Rows from block 13 of the encoder of a small masked image model, named by matrix and row number. Rows with one number within an expert belong to one neuron, the router's apart. Each number is 128 + 32 x the weight over its row's rms, rounded and kept within 0 to 255. All counts start at 0. Numbers have three digits each.
After each expert's rows are labels from the 100 images, of 14848, where the router gives the expert most weight on average: "patch colour" is the nearest of a few named colours to the mean colour under the peak. Only what is clearly more common there than usual is listed. The data: regions of photos with short descriptions (Visual Genome).
# router: slot weights (encoder.blocks.13.mlp.router.weight, 128x128, trained with AdamW), inputs 64-127
# up: expert up (encoder.blocks.13.mlp.up, 64x64x128), inputs 64-127
# down: expert down (encoder.blocks.13.mlp.down, 64x128x64, transposed), outputs 64-127

# expert 35
router.70:198099156121126156134077144125124157119108145117145140060148162093098131079134132116132151175069119159150095208099147175108136117128121133116105135202202160081082080072157133107097113119135149
router.71:209130109109106160152108097102112165121078168154121119054116193086096161087083112104125123205085147133152151175100150139139151141096110133124154146155186136067092082109156147103112134095186156
up.0:128114120080125123175163162136133136119009103112136129122092108122107138147136148135114142139131123123219109114171112135103144169125151117130117149115116140122122159138133154141112077185115147
down.0:133129126128123128128129129127129128128127128128129127000127127129129127127255102128133126130136128129124126128131127128128127128130126129126131127128136128129130128127128128130124128128129128
up.2:127145137120119110114113154156209137160134108031106103120136093169106122159123142113165115141131139094108161129146119120124106143116102148148166121127147139255124206123040102106106160077130146
down.2:128129130133129134132126134124122129129106127153130130121131130125126128124129255209063127129183127108128130124046124130127126133110137124128123128126008116125125118133123127130138129127129129
up.19:124171087139125129118144133175219163119118121088136179152116118106134083029098096129131124116135121093101166115099150144095169152139135138113132131102133128141123146117110150107122113169064120
down.19:127164150129131123131128129121126128129104127132240191121124127127126126127129225125123126128130125126127129122122121131131129131126148139130176067126140128128127123124125108130146130127125123
up.26:080134135098075119159137155092149173124057112146121148111151148108132232164141154148165109102134129102142154148090094084144073139116127152180084140122117157117115188184147142131145190132161107
down.26:131135125132134128128128133129139134129000129137119133127122135110130111131149087128112070129134156128137127085075122132180125127105135128134131126126040125106125128127128127134127121128255109
patch colour: pink

# expert 32
router.64:168119132132107134125087125122102142127085156175096124069137159113073135065086131104145151184058151148106128197137134166097198149125130136142139108174196134080085060058155118095086144106200112
router.65:200094165108143143121109116127104158147110148164127112071107173132114169118122107125116116161048197110137129163093154153105175108092105119117108123162138133111131088128143157089103122124215129
up.3:179102105101077116131108151088171075124144093160163166120098126175127125083074117130126141142184154142158090190084122130057107149167083132093186156139174112144142135101137098128132152180110120
down.3:123120131128149132120129124131120126126131126129122135169106134128125133129129130127121130120135130130150128108134128133106127132123153120124126128105132127127132120129112130127126128118104127
up.4:107117074138116123173186174113132127092199110186104134121137103186189104161149122100154157128146091119144108179165120114119110136095142095102075134143133152157114096102186140125125099138151189
down.4:131128134135114125137127131133125127126126120125136127100129134130148123129135127127128126126130130130126128147127125120155128128124131126118131126000130126129121127127133134130129130130131118
up.5:098098131069116127101130091109133190135101103116028125100107114096178138134108122125158118134124156116127123103157137103146192139011114125131123135155127142112150179141087189119120130139168130
down.5:129130128128128128127128129127130128128071127128130133127128128128130128128182007125125125128255128128129127126119127128132126131114128129128130081128128128124128128128112128128128129128188125
up.6:157138146136129160121112107122124126139131127137144131127128130134122144131128140125239129143120146104127137132059109125138105114140134130137126135128102128046135126142082060131131143143255126
down.6:128128119129157127131128131126125127130129128127127125135127123121129084129129128127128127123129129126129128100127123127113128127123127128126128132129013129126124129129128128128129119130255255
patch colour: grey

# expert 41
router.82:204134128102147166129090100096126129144088126172144119082131225093108177092084091111120119171058186133140124161106126161145194136109112130145115167149163142108113080116121149121133133137199112
router.83:186129173111132159104073122113132167149114133152114132045102224114097150098112099139100159172065164112134150149134149147136169134095107117109111161151161154101129062090135127101116150126217139
up.1:131093127122142092154152128082174155146087172185136096099126094110127182074057151154103160094090159136149129057172128087141120157114102176126158162138106161166096121149083113110147121198079108
down.1:143166074124127132119132112129133145131103112000130133129101114142168126139136100153113129130126151127106133126113122132229124113105122140206116123132223136121133127130135145126119244127152129
up.2:123090125154122119088136111119121171133143139246122135131139131137149123115126123113122134117134077189031133132146153128177080102114110126105121125130122126139118130105135149146117165126138118
down.2:126128126133130127128128128130128128127130128121128128130129128128127125127000131129128129110074128128131128211127130049123128127129128079150128129131125128125126130128130128128128152128125128
up.8:074148110160135109125134115098099144131116089144186117125152150092168114123161147154176082111153098116136142180178123149163157113064134140137158099149094134060147163102136155145142146093125151
down.8:130165149136129139127130117126137130130120130133118123120131132141158137134147135088118138126125127149134120131130135128132128126168121133060126128129098127135255138120134122108131134137115125
up.9:131089098099097109164174158175174135141128124126089116079113179114177154132110149132097131159093175084104175064085106182127124157145142163115093080088179151143103178104183084133129127113096142
down.9:122141131128127132128129135107125136155131132130138133121120124129129121156127124134128105133130125116120133121116127124255127068115126139132129128126131128124128123128127127150135130129255132
patch colour: brown

# expert 58
router.116:173094166133147137143122109137094152116112163155113144050138189131082141106090121108122132151064188126135136168099146168138200127091138120133121148194181132117122073092115138117088118129201141
router.117:181103164122139166123092129071112162136083146161128135066108202091121174080105125137111140177060181117149146143123138144122194122068129108121110152149162141097119102114098142123132115158194129
up.2:123138120142131119121123102126112093131137133126131143133133126102126088115123126150121124103132133186150182121130172121124255116130123128096144117113139133195152141087121184136134136157026133
down.2:130136129126113129124127134129129127127127127128128128126127126129130130128125126123135127130129127130124127128129128128130126123127126127131129127130136129131134129127126127118123134130130123
up.3:103060128093127134141137145108169158133164154151128133126108107135127170146127101107123132146127133117141067116152130135137155134152149129123122125146107124125151133139222139135130117243128123
down.3:127129125129118129126136130128128127190130131129130125127129131154126130127192028130130114134128128127128116157117255137130127123133133130126128129129135123129126128123127128063127121128131135
up.5:145089172094137131136128138122135132136159128129110144064137124149140128160105101123131131143154134126112141113137131141131054129121125138138119128126129129123157138255152147137093142130128119
down.5:094166142128133129127188128133124129214123128094129129135128129127130123225129130118127109128131127127137114077127195130255123020136128129128101127131128127123128129103125127127128127127249128
up.8:104107127126134124127126255113132130124124125225119130126129130133130122144132114123126121133127100131119132143183131129130134118133128131127128126143127131128109104116137137124131124212111123
down.8:104126127129135129131131135153131129137130127133129127121128131126127130112128129129129129128128128128133127255134252128126124120179129127133128128124128125129128130128128127000126129127128132
patch colour: brown

# expert 1
router.2:159158120152142172141109173170098146102075142152129148115179154143069104089144140131151122148073081116158119140108147164068138170151121121144123115168206150113119099057139170130148099085073179
router.3:143120094124118133110111118133057132100096166145146142097141161125097101073115141121117161189096112154122132180103130159082139120133164129148108098181174128122090091051133160114111095137092163
up.7:128112132087128130123108136095131128136082099204130122134111181113200181139099126077132127127173127132126129096178129097129132130115116126183191119067132115163127120145103140148122126171199123
down.7:160129130126159133128181126131125159091159116036127110120125081130157075142170085137122122129124150092116139153097093140116138127071141136107094143129139176101137128136118119141131165052094126
up.31:145133128130130127126122124128133129132096129126128129173128128127129129111128123020127130126128125126128128109135000128128131123129128128127127128129107127128127127134125123119128128227129126
down.31:134120121133138134100238073112116155130147125095148139105109147133129129082110156111139140117142097122160109158088239082129135131121130127101063132095130120115197129085114147118131210014144141
up.32:120125126128129117127127131172134129130105248000128127128128125143119130000130127119129123131128196127109129138130121123128157125129188129120127129139123128083087126127255127125127126031121125
down.32:162130106128064126149124116104153111197134126255157131115140113144122117137125130136129152127082134157134129133100187113127132114134105133072090176101137124162126167148117135123072107144156164
up.43:127131123128129158149128128123115134155191075113170007092131132148119076141134153138113127124113092140129075124121117121112198130139121128123126128196130198088120121127138123118130115084045160
down.43:128128141112129114098129138152130128097035176120091255215143138105119151129160131119112117099144155132125136126140128129128109147131122120129128128104136027159145122130127130148150132162146113
patch colour: white; pink

# expert 19
router.38:138142134100117172156121107165074119119073178165155152078134145131112130098097109127111111172065159116114109159133165183105135134159113132104133138181192121101121076066161136160105092133145120
router.39:132119117099143145104097109127065110097103122156160157133120170159056121082132113135094137149093121158152090145134120144140163124156133095110124127177168139118082047098130148096084108089129110
up.2:128130128127127127126126127018128132143114090237132122131122184123151129127000139124128129124135128123128130124126124128110168166119129127134129135124128137159094125131116142136129121129128128
down.2:130127139098139127134172113197127117070128101062129128122138077126189096161254098123127126135127131117118132138122113125132144126099136130129126133137111149086214122139101142129115119107134125
up.27:128132133134128128128128128159128130128128128128128128128128000127126128121128127128128128128128128128128129128078128128128126127140128128128128128129128128126128128128128128127128129128135128
down.27:091128127030134136104163108126131205119202141131164136126110120049025162135124136111121169073133118128123127220170152128119128122145127125136118123132162126141187112000126124181137143132124209
up.33:124123126165122132129177142130116167122136137192130141216127128127084156024128133128131125135125042255127119138124117135109112131165133135158127131106203128122126130082210178126143137132113122
down.33:129128083165170127128060122128105122105214094180110211114061070225087128122108133128137170131129126129151129142124131131129113131129129128141125130129140162155087128154144102116129132127125131
up.48:128128128128128128128128123128128136128128128128128128128128128128128128123128126128128128128128128130126128113129000128131127127127126128128128128130124128128128128128129128128128129128151128
down.48:081129128128118091149207142100122132127109128092164126139126249131117127207132134119120122129133124130129113129131122135131130121122135108130132127042124042133156131125119025135217129133130126
patch colour: cyan

# expert 22
router.44:147127119138104152121098132090139162142103167118138120078102178132101130079081111091090122173100154157106140196116134132115145114085135106148118109171200167100132074075176125127087140119180124
router.45:195100124118164187121072128135108140116127170148109123068160198103095156104119113127119111195091151144142123168118120126099151133144113128127114136147154159071081057101129124111119124089164139
up.0:167146064148184089105103151127115120151179118124067125149156065144127064112160104157138178106113125106132092134179114060149124141088103120131089072141123107129090152121171084135150157113154111
down.0:130128137138131104136121140113095124128133165127124119123115126123114117120136128130146118140126132124127119132122255121121120119117159129120040129120133114124132121129144127133132124133135126
up.22:094134100165109114152155101150149136095073142085195141141145122097162120137113188116134122156064096135158126184152132127120177137201114074111126099155148148077096045167073171158145136175156103
down.22:126125133123137115145151134129124129119123130120134133127123121118255118120102119120123124132140144115143123157121119131127120139077143131122099139120157168141131132130130131255131149133134079
up.23:128092107113170085125165114066065143111080148107095159134114099116231088096106137158122095099120146142150096095111096106139130135098100100113138125109128105111167161112124171132146156161126151
down.23:133132134128134124108137125130128120128124099000138135118111078165255113129124130121126139131141142138117135122126120116124141091074124189182105141113132131119133166134131142122109128118181138
up.24:112147110138136120131136128110109141128098130132128136129126129131131089126132155123138131115108137115124139133065160118108158121069132132115135133127081133130124145120128179124134122146107118
down.24:128130129127255128128126128128128129127127128129118133146128128128127130128128128128109128137125127127127129127127126125129129129126255128130129127128127122128103130128128128126129132127128128
patch colour: pink

# expert 48
router.96:202113127108149145157105115131095164117111177132099137067119170112108170088106091114123112185078173116116140154128134164099185124089101118119102125204176161073084057090111133087109140113159151
router.97:207096163106151151132102136133085158126103148163114125044140185103115139084097116118111133181070169102148119152088132149108190123096105100144118132174168150094100067123118125103102119121192131
up.1:096127151145090142122144134153114137136043108123120119137102126129104130144141109119103130156174104095134149130145144119149087136147111154143131156108103114076106092114130171161137148178168121
down.1:129135125127128133139146124130165133131133129077145124129141142115125136024102105169255129129124132111123126154141130126137128123131133125104124131127127117142151133125119127119114133131135109
up.4:076157123146100137124128083081141122109201168121086109164126172102119130206165108149067173141155166097123142125100146169144111156051135114078151101114173114117132183131181215137107136098156142
down.4:144133128129128127128138071124123148127132127133129127129123124130127122179104127123123123129120128108128129121121130125152130105136127135255125125136127128115127132126137131125117128129130136
up.7:138205123134134142139115131069127141131123132139127161131132128071121150076125106133117136111111135135136151124105135135145090106121138138120096121122115122100133121154255138140143133137139121
down.7:128128133126128127127132115128121132118130128125128129134128127129127126130126128054120128127123130128128129128133128127134129125128128128128127129133128132130130128128130128129128128127125127
up.8:118145148147157167142122109168182143130120143196119136141117166117128110075150154136133163141132106101151109194092131135170090114165145112153132163138151098088108136135116146105085139168134137
down.8:127129129129130130129129127130120126132128128126126129129128133255126127124129130127096129119130126112127141127127127133128114100128131127129129125115128129129128104202128124129132128124127128
patch colour: grey

# expert 11
router.22:206101131129137139116112114094122137151108136127147161067113197100124153080105114118124145198050173146135117154113163126130169133098119144101126108194153138103125039111142110108095111095214138
router.23:177102145103122154151119144127106153143117132157150136082123173102099137084094119105119147174065202119152129168114145143112149112109124129112134120160171131080134063110148131109085126109181154
up.0:124142125069147124143135094128150159140102092113136134127123121097140112119133152138118127114117092125129153121133175116119147111094132133059141136132110112101146102147188138119140139136121118
down.0:128130128128131129128132126129128128128124128126127129127126130128129129128129132120128127132128125128128128120128127129128128129129128128126127128127128129128128126127127129127128128129127082
up.1:166165171134113126144101149168084080102255095167111105116121099068117155096168126117138163106115167144152093078131130096141169138163113168146165119096097152118165056158168135126174109136137150
down.1:128058108133078115115125130149111108120129116124115126054128203134148134111159143120083135131140159135137135124121128112117130134130127126130126135124111119120137124115150134134130078134129139
up.2:097138116128095085100125140146121133155080113141149140114159154184156149163131121137140113182106120142117129176103125127144179118067117087158111091104151106111145176110147072135108134153162115
down.2:123130129123129122127132130128126129172120127133137127130127132125126124134126142135128132130131126108127118118126131130125126129118135119128116138123159129132128126129128128135132127126129125
up.5:133122101129089150099113132119090100150177163126114074173108123149082129164150118160120121131070150133131118127134116165132142152093101127168090086153180100162140141104144159132146126076121102
down.5:129121125138131127106108146127098128140135117135133156099127127128129129119120255245115129125131132128119144128115125118089131127112135099127133141128127123098129117151129126137139128121085141
patch colour: grey

# expert 0
router.0:148123129147154133135110138123079163112075119146137107121137188138051152073088133125136127144046175119122109181093117126116165125102145148097163097181169174049123096082115125120124143088151134
router.1:198129173110105141123088141103117146114100151134114110069128208110105169074098127114105165182086174154109105178096115155126163100099109102108148119144169136064117081077124124100108149123180124
up.7:160105174103096122131131189147125135131151114115149131110139140138113135114099139090130140112197115177128067095158106131151065124110148130158249111149142153111120105114180134169113141115068133
down.7:131131118123152126126111131134143129129138122136101128133116042102143125132138091120138128135133112132128142120126109130089088122111106127125131187127108132120128126150131133123080136125171201
up.9:135147151116156160165153090098064141162064185136136105168096112113239153069148152169122103141102115146091103084086103116130102130138128156074170128134139151114186116108159133116134169076139106
down.9:126119140120130131122124128130124126121140120078106120170133118131130165137116125103134184125124127129146130162134125128128129124123129125136095133131129124129129161137130132120125128108118128
up.15:222141142195128124123109091124092145122161130196125117148133122107172122106129145124123125113106179155146112129120144118122135118082121118120089136136133125159153101135119117135136127039140121
down.15:128117127128120125128129126128128118125128129126119127127133128133128127129129147124127255127128128129139129129128132128123128150128131129128119129128128128128127135128128132129129126126123128
up.22:168203101138119142139119118221154124111128121171134086155127118136157081167141128107153119101098123133094162130104133130083138068072110139106099127120102133109102090141050110097150109098124140
down.22:128126128128129128130128127127125128129128127127122128255134128128125129129127161128128131127127128127128128127128128140120128130130129128130127128129127128129123130130128128125128127127128128
patch colour: pink

# expert 26
router.52:217099167126109135136117143117101142117111132175151133064111217103119159087107106119095136188050168111121137135123151149135215115101129133151125155171170166131133054092139142096109109112203124
router.53:206111134104158174146088137110101163131107136129107157039122191082094162108128118136109126165060144121125122171092128180102164137138132108120131163180179158068087093074160121088136148131177134
up.0:127111134146118100135128123136111128137190148162121112126131159116131144081130088142075119171115178108182119125105095126114105157132132128138101138131161131147145113138142099164130095147162115
down.0:128128127128128129128128128128128128128128129128128128123128145128128128133128237128128136130128128128129123128127128128128128013128128128126128129128139128129128128045128128255129124128128128
up.7:069102090142079164119091110081098127105145159135136092154114182142099113116186105175092103098134133134111153148221129156091104110136149165111134156158075083166117135128102155156139138167105115
down.7:126126126129129133131129126127128127128127130127132129128127130130128128128132132130125127127143128127127128129129130127132128126125127129127125134129139127128127097125128128127128255130129125
up.17:100118123117064100123163167184142117149089143110135134183081169119111193112162134172185061160134133116109074169105112089084156108154140112113098180076103135108177144148095183149130128115171121
down.17:126124128127128126140134125129123133132076128128126128127129128128126131130126126127128128127127127133117129129126120125127127133124133130124125129126129133129128116141130130129126125133131126
up.19:116134144132118109121153149202143099134166192095069134102128129146134134095122087135083139219124129100232084082100120125131152192156166119120119127130157120207175099148147134142116066134148123
down.19:091128129128128128128128128128128128128127129128128128128128128123128124128128128128147129134128124127128127128128255128128127034128128128128128128000218128128128131053127128131128130129128128
patch colour: grey

# expert 44
router.88:176113140124114174118107135121087165141079164139120109075132195114115154092101094132130124188049161123132147164089117158134186128116114091141134143156161158096103095089146153114095132134197129
router.89:199112157117125149150079144142120156141085170161137117064151180107124170065119130119100152180052157134141131159116151168093200125134100113131120106174172151127129088072152132102119134096178136
up.2:115149104150074153147157152113088135094170124109083118187170175110197121152129136136175158149179124122118102185110124134193107157113113126141099125144094114148104136147108114187172134171187125
down.2:122135134131126128128133134124124130181128126137139108129121126127170122139105092136141043141126129117114124134049129120173137066126123120128130127132117122111126128128125134119128119125165120
up.6:149111046127151158171133116148113086115106171154100094051137130157135127153109172171124139128150123138173081170131106145109167122157153093132113164169138105216089074143178126101155123166140143
down.6:128128128128128128128127129128128128128128129127128128128126128128128129127130127128128128128128128128128128128129128127128128128128128131128128128128128128128127128128127127128128128128128128
up.8:105149139143166184110136119097165117143129114109067096175161123130172095169163095145159143160071099152138150170102140160120167106139158148080159086177162084171135123165147153101172113187074146
down.8:127131144121169138106123130122132137132123114128124120135132127121185128134125131123103130132136104128130121016143110128106128134124148126134133223113099146134132041149133131121127109126219134
up.11:127064120125131118163141152111106116124138132242147104147144133121102141140137134124142132072115130146169119190170129124139110108100134115133133137129125112025100128142197110141147128111186123
down.11:131127101129128128122127126130131128125133121129126126124128134130128129127131101127127128129128134133130127129127129126117125128130127125128127134129144126127129124128142128134125127130132130
patch colour: grey

# expert 6
router.12:096139128156117126114139148134120115126149107159123097209203125134146095188148162106156091086146089161118105140134114107108082107143163144132165092110146109171148142110177120172153151083030149
router.13:108150148141108143118119136068178121181166110140185104186154149134188106165142153106171139071147126135127124095129119046158124128096124132130156127077120082151176152137172149176127141101050159
up.0:151129152152122113130079090128107137159171124015123141138152138127120118105126156138128124106128127056132130117086116134108125141129126153092121140125143120147131158109132127160120111157179101
down.0:114150073129125115125167128136160129089103135255146122111097074137114128161114123139129179160147123208099132117171128131133150094141125090171141150127124125105123127113106140105145098120122168
up.1:118136122130133127122030198115116145100140112154141140129149135140156121172068157120149063041132115104119131135132131155129130124188135118130118123151080245104090081141125134140166116132123138
down.1:137132128156143126136193074112139158129116130132111075150141107120118115087194110149145169210097153161144109116127147098154130112103134161137144143117155012131210127131126097102090130098154120
up.2:135198158171133133161127057119128131137127107163118114156087011147135132100121088067115133121126142242081133106124140111130113159159109059182085132130137157173130125194126128133114116181074130
down.2:113074097092117099125133209111097150128138126101128145105134255117109066162132214192158127121132132021170115134136135155119139105120125198091167112128119128126112133040126129124140111104152117
up.3:105135133105118144123156152170123176187135171082123129126126140122133117164150051125123133127135199122198136128106132109132180125126137120159140135100138118163118000035094129129123034144129123
down.3:184128129124133130140104127115148132072108138152124161103163091110111120083074216098125167142137011118087092144122125129120132160147146090096148123164112126128126241152134123130136244080137151
patch colour: white