{
  "encoder_norm": "layernorm",
  "encoder_mlp_ratio": 4,
  "encoder_qk_norm": false,
  "encoder_moe_every": 2,
  "encoder_shared_expert": false,
  "decoder_layers": 3,
  "beta2": 0.99,
  "lr": 0.0019,
  "grad_clip": 1.0,
  "steps": 10400
}
Rows from block 6 of the encoder of a small masked image model, named by matrix and row number. Rows with one number belong to one neuron. Each number is 500 + 50 x the weight over its row's rms, rounded and kept within 0 to 999. All counts start at 0. Numbers have three digits each.
After each neuron's rows are labels from the 100 images, of 14848, where the neuron reaches its highest value: "strongest on" is what is common among them. Only what is clearly more common there than usual is listed. The data: regions of photos with short descriptions (Visual Genome). In brackets: how many of the 100, against the usual share in percent.
# fc1: MLP up (encoder.blocks.6.mlp.fc1.weight, 512x128), inputs 0-127
# fc2: MLP down (encoder.blocks.6.mlp.fc2.weight, 128x512, transposed), outputs 0-127

fc1.309:484517539499463513473639595515355517499402500450509504496550530429369568526612500464496509527503568420501450442544501480461503510532530552508500497450620627501512452503461501425445523440530488491462567507544536398521517541492502531537447447512506513573523509441507533491449456502518387510532445469455476494491481505375438477490529487468497472392526470461531581623462466497544512493507
fc2.309:436491499417497475508485578488532494501485513486504425499447595514434479502524418449539539515555463504500561499563553482494424540487449476511517430521392405519494524545515368622448600574467422518493511535536562462494530507578555477454489562455598537477507548547428576472482490546522454560472576540500489458457513442547485524537431489503503405480517476491532543470589515493435341495394
strongest on: text has "zebra" (26 vs 0.7)

fc1.56:610548410412544507432420567498507473454527445475496430473668527487443498599533524523381491507489525436444488595488516536519398480478491510479477506433494513496467457456513502566446476566624484500539482500427548470495430545487543503537513606522406510593484511432495501464605497477547541474497533481483439511538486505497517495509499521442504549503466394515520438500539494550606439491597
fc2.56:579509501448488575506451557536479516394491520419425500534541478560509466573505487535519501573490512444479500518505545384479548464501466532483389555414530460505498481520501477465461424490495520499504522470495633366501492419490500491401423568506413490432524458481380527409591494553521566518459526520495492463553507476469526481515495501616452537582511422507513502583546523447588492418570
strongest on: text has "sign" (37 vs 1.8)

fc1.153:504476485500521506484503488521462573555576508455432564480488492502548566512555556506460438308492527442510501561549640545533508496402615511472484395456558490520541401478467458596498393511423482426475539470491562513502440484454460532569499486450505474485614577482504590451477464512495510471440450564484606495531497465505503486453545535500496451521520465511506556568541490414508572509530
fc2.153:525535494490443510558496564487532455421440522535582407480486499499494474417450443486513540650482478545440559441530389500483481501626387448485519608545483513474464549487543491381503561495631527535504491572483459487434500514572532447358520501519511519505394412493480429543498519544499513502543575505495437498482494606531430492502453475529475507493446510511465467494482542546516419503479
strongest on: text has "zebra" (29 vs 0.7)

fc1.144:448575485496509423497422556584460447519587535520500507489521486483523459500487506503496476396488526491563441508561499499585503473475530483438482600603469499506504481493424427567486452501464545494566439549476515483474463509553540447435412447503569542475376476387532497418486488485399492466390459544547577440491474511497528470471504553500476409574437602526555540545518491626479515515613
fc2.144:459402502508440589410453442418470464488395522497541503500473544488474470553489519500420539545464456572496458502471558501539586470586515536493522502445503493373524405506526565470540464512477498638493514491447485527409499500434550519513499529572390401551583490551465495500520540432488481563508525492525496532468524481375460519458523517570489532488449485449473516471522546320570452493507
strongest on: text has "zebra" (29 vs 0.7)

fc1.55:505488511514495537498539510543510549502493564574431470501502485479500608516521404573512503501422488469498510518494531573526489534379505441501415505494517480554439546478506590494554524357522430422432491486497501471440447428382450529563437595524491500501417491519518504509507406474604465523495566369520405527499449552500407552476518478514521545396502522567497464475532440594554469553538
fc2.55:526580504521479506480462473508421549530486504496547438494445503531493523488425519518428599499447471472523494476434501534410456483511497396604500484495532508521493497513460536473525640548517589534500496514501638500539469520545559511601493588510479497397461502507576465501489515564503597403495640376489507434496497542504470526543517469445459444437485375479507508536541454508430492410424
strongest on: text has "sign" (30 vs 1.8)

fc1.90:500509519477571647557518552450541519534422431505481455514508467543517479576555567446535527489522484524498409463522466547567418508480406398558511539431467494562480489474371531522518614566510475548409504542507393504520519462478501514499503555447529529497565510510493537476423508525605458477414490369471500629470545591501485566525458472522525485440526498437552472477509561518476436503554
fc2.90:512470530478467439508367508516539520467461532457534495425567642579509525499522371502481481594505511464528506538481467478400606482522610572436396482545544445540456537569518572549528497425539508474554529502504500447488531488589515429521488457536594508347484492510491421566466503449502531436530539500467485457593431440530494483474542541510501520518477517470483452584440535505544505435475
strongest on: text has "blue" (29 vs 5)

fc1.206:468483492522508506430396493465501494493470468403493553486504494467504523590535497522503500403528490450438471476606516512531515606476606542551509427414486505469587456454472503557484492487505491664499493497513551498538405504594504503560442516442506507398588575480464497428415488505461499556498506687487563507490481580493548523547510604491517485388532495513461510555525525501489536475503
fc2.206:573495516432477538506637453495493537504508542524513455533591470564461486471499510489552502623463488570548530471435478496443522446603441524497494568497522523465406501584491549481545500498467492475500523519497437532419546492395496524503499464530554503598419496534520438636598635465551543488545557490561460517500532478473450510434493310519443503567504507526554529472532523457472476516516
strongest on: text has "zebra" (28 vs 0.7)

fc1.131:470484597607491487361461508454486504576546517422458500456525448368576592615494523550512501491450438634508502511485543508496443535488541467500572495505512444429492518361486461500553461458569477499533469486454460486420482407471538466494476522576541552553515500489458525500411489512493512549391489423581444498429430525501507465562592463541512534529513573559478484457480485492522484458501
fc2.131:489482450407530487556485516472506495431482494477495511560512609599512467480511382365501523473574489371537390420478508497516547490425394540515409503487525507524585475591486491488437690483483474504497447527496540534543514524499470538593515502542544478488512469498583576501547542493439487517511502505516548437490521493543503464460411490503443550515483436530505489500484508597504504631510
strongest on: text has "zebra" (27 vs 0.7)

fc1.459:488504491500428465486507526606457502462411420506508491543472538419417536547514486509474496532420490427458575500475503471463517596287504478495533648603493501503477526465385520513503502501505542445500510597482465500531497560475498564495437454573511405426525606502472507491465504522500501472494494538497578568492525558455604502474607566502462498547447516529511499522521518477535596528523
fc2.459:555571482503501501515492522481506471568565542523505594512472525587532477487490524542532520450642529547500394538521524463525477325681487497530495401454496461483564467468563472550458501509508496515522474474525527397511457498531558460508502507474500651513403433509581507532517489470394457529538479504512537456490570496528419475462426445495436432495539479504524526514465495587460479433528
strongest on: text has "zebra" (29 vs 0.7)

fc1.156:564519451483467493424496529541456602500455502427582359511529491500583541460500542517488501499489508524412597478508560462596464515542545498423471552487527403512474502579605469426481548521488495506473522441476509483461511559432574560510528521479502511533494498513483512524480304439531499501457578509521492512595446543427507485461417528447525570600492515425532417477500397492466485528558
fc2.156:497484575647500570502466472489461459495586504500415548508513445493455480515476507523451487478478509515498593483514419500382466661480517500510494526476529525520500491515428477475496514548490677539505477543488474473505520374475534504572610407435500433479463568504422467499528576481469487531488556437473513449520367515533568456494545492535498590514531463557497506592469497545489493492578
strongest on: text has "sign" (26 vs 1.8)

fc1.75:488526627506499479505575563525497446448529539472532510550497461447484368509504502587480461503511502509638474501503500439424563498595488485539449502451485539534496474483605440476516465614565502438529498504469479489483510496482505588479466440491499495404468500478480426486577385495553550644524508517527493511535520395458471547460462499441476534542477528582494529557550473661545447504560
fc2.75:544482468445579474554519454546565503552478478513576564551622454523523523474506494432540490480454489486437532520482526493507554439424545508444570511483498596550490440591488507563496524405336485509490484487468475435567513577541490493568553562428532406502579461523503587532507552469500518391498509561510540551511505519574618391497468482503521517451522498366495459512509498421441549530486
strongest on: text has "sign" (44 vs 1.8)

fc1.387:436485546515521531435451592485507503487618487421458436533487553450529499509512460604496468522506466538586449533500499533504511489494516511507482482552481440431473450489564491486549569474519433458482556512502594467482487484498413513533499428554511517547393469415464580470542485456605597508502559297545552475622649502469457522480475505499502583508488497506465568486500528439514503553518
fc2.387:487378593483514500479465605523520497550479510556577580508504540491466473512548492507457522476505427452495488611523630461374499534499370483511535526531493555463497524577468508481498516549588512548486487442565466524508475524506556524418503506592494644563418375501525522499473502514517530432540534589465392576399409474466495464524501538524493514481541511455485450525533488519477493538555
strongest on: text has "red" (28 vs 4.1); text has "sign" (27 vs 1.8)

fc1.193:511531748437515510437476458494439502478498501457515468494537542515437496482390506474521439535551514545467486406514507523587551459507493494556470496466512482477488500528499541496508460501396472418450460504378514494555503508534508499551448481489520549515501454631504523494468534450451495533506500497508511506500452541450608657497486470536501608535459481492436515551615505476501380497466
fc2.193:459522363551457448555544494556527500525636502539533547532486501490586467500498566513431555441482509504517492628479495501511501489445512495447517540517437526580528504504520481491473572523501585529564495511657502502475495500501483494508537519533479458462500544380526569485505484524527482501527495505498538479496551428522446360504493485460474314482526511445606490475421483498489652533541
strongest on: text has "zebra" (27 vs 0.7)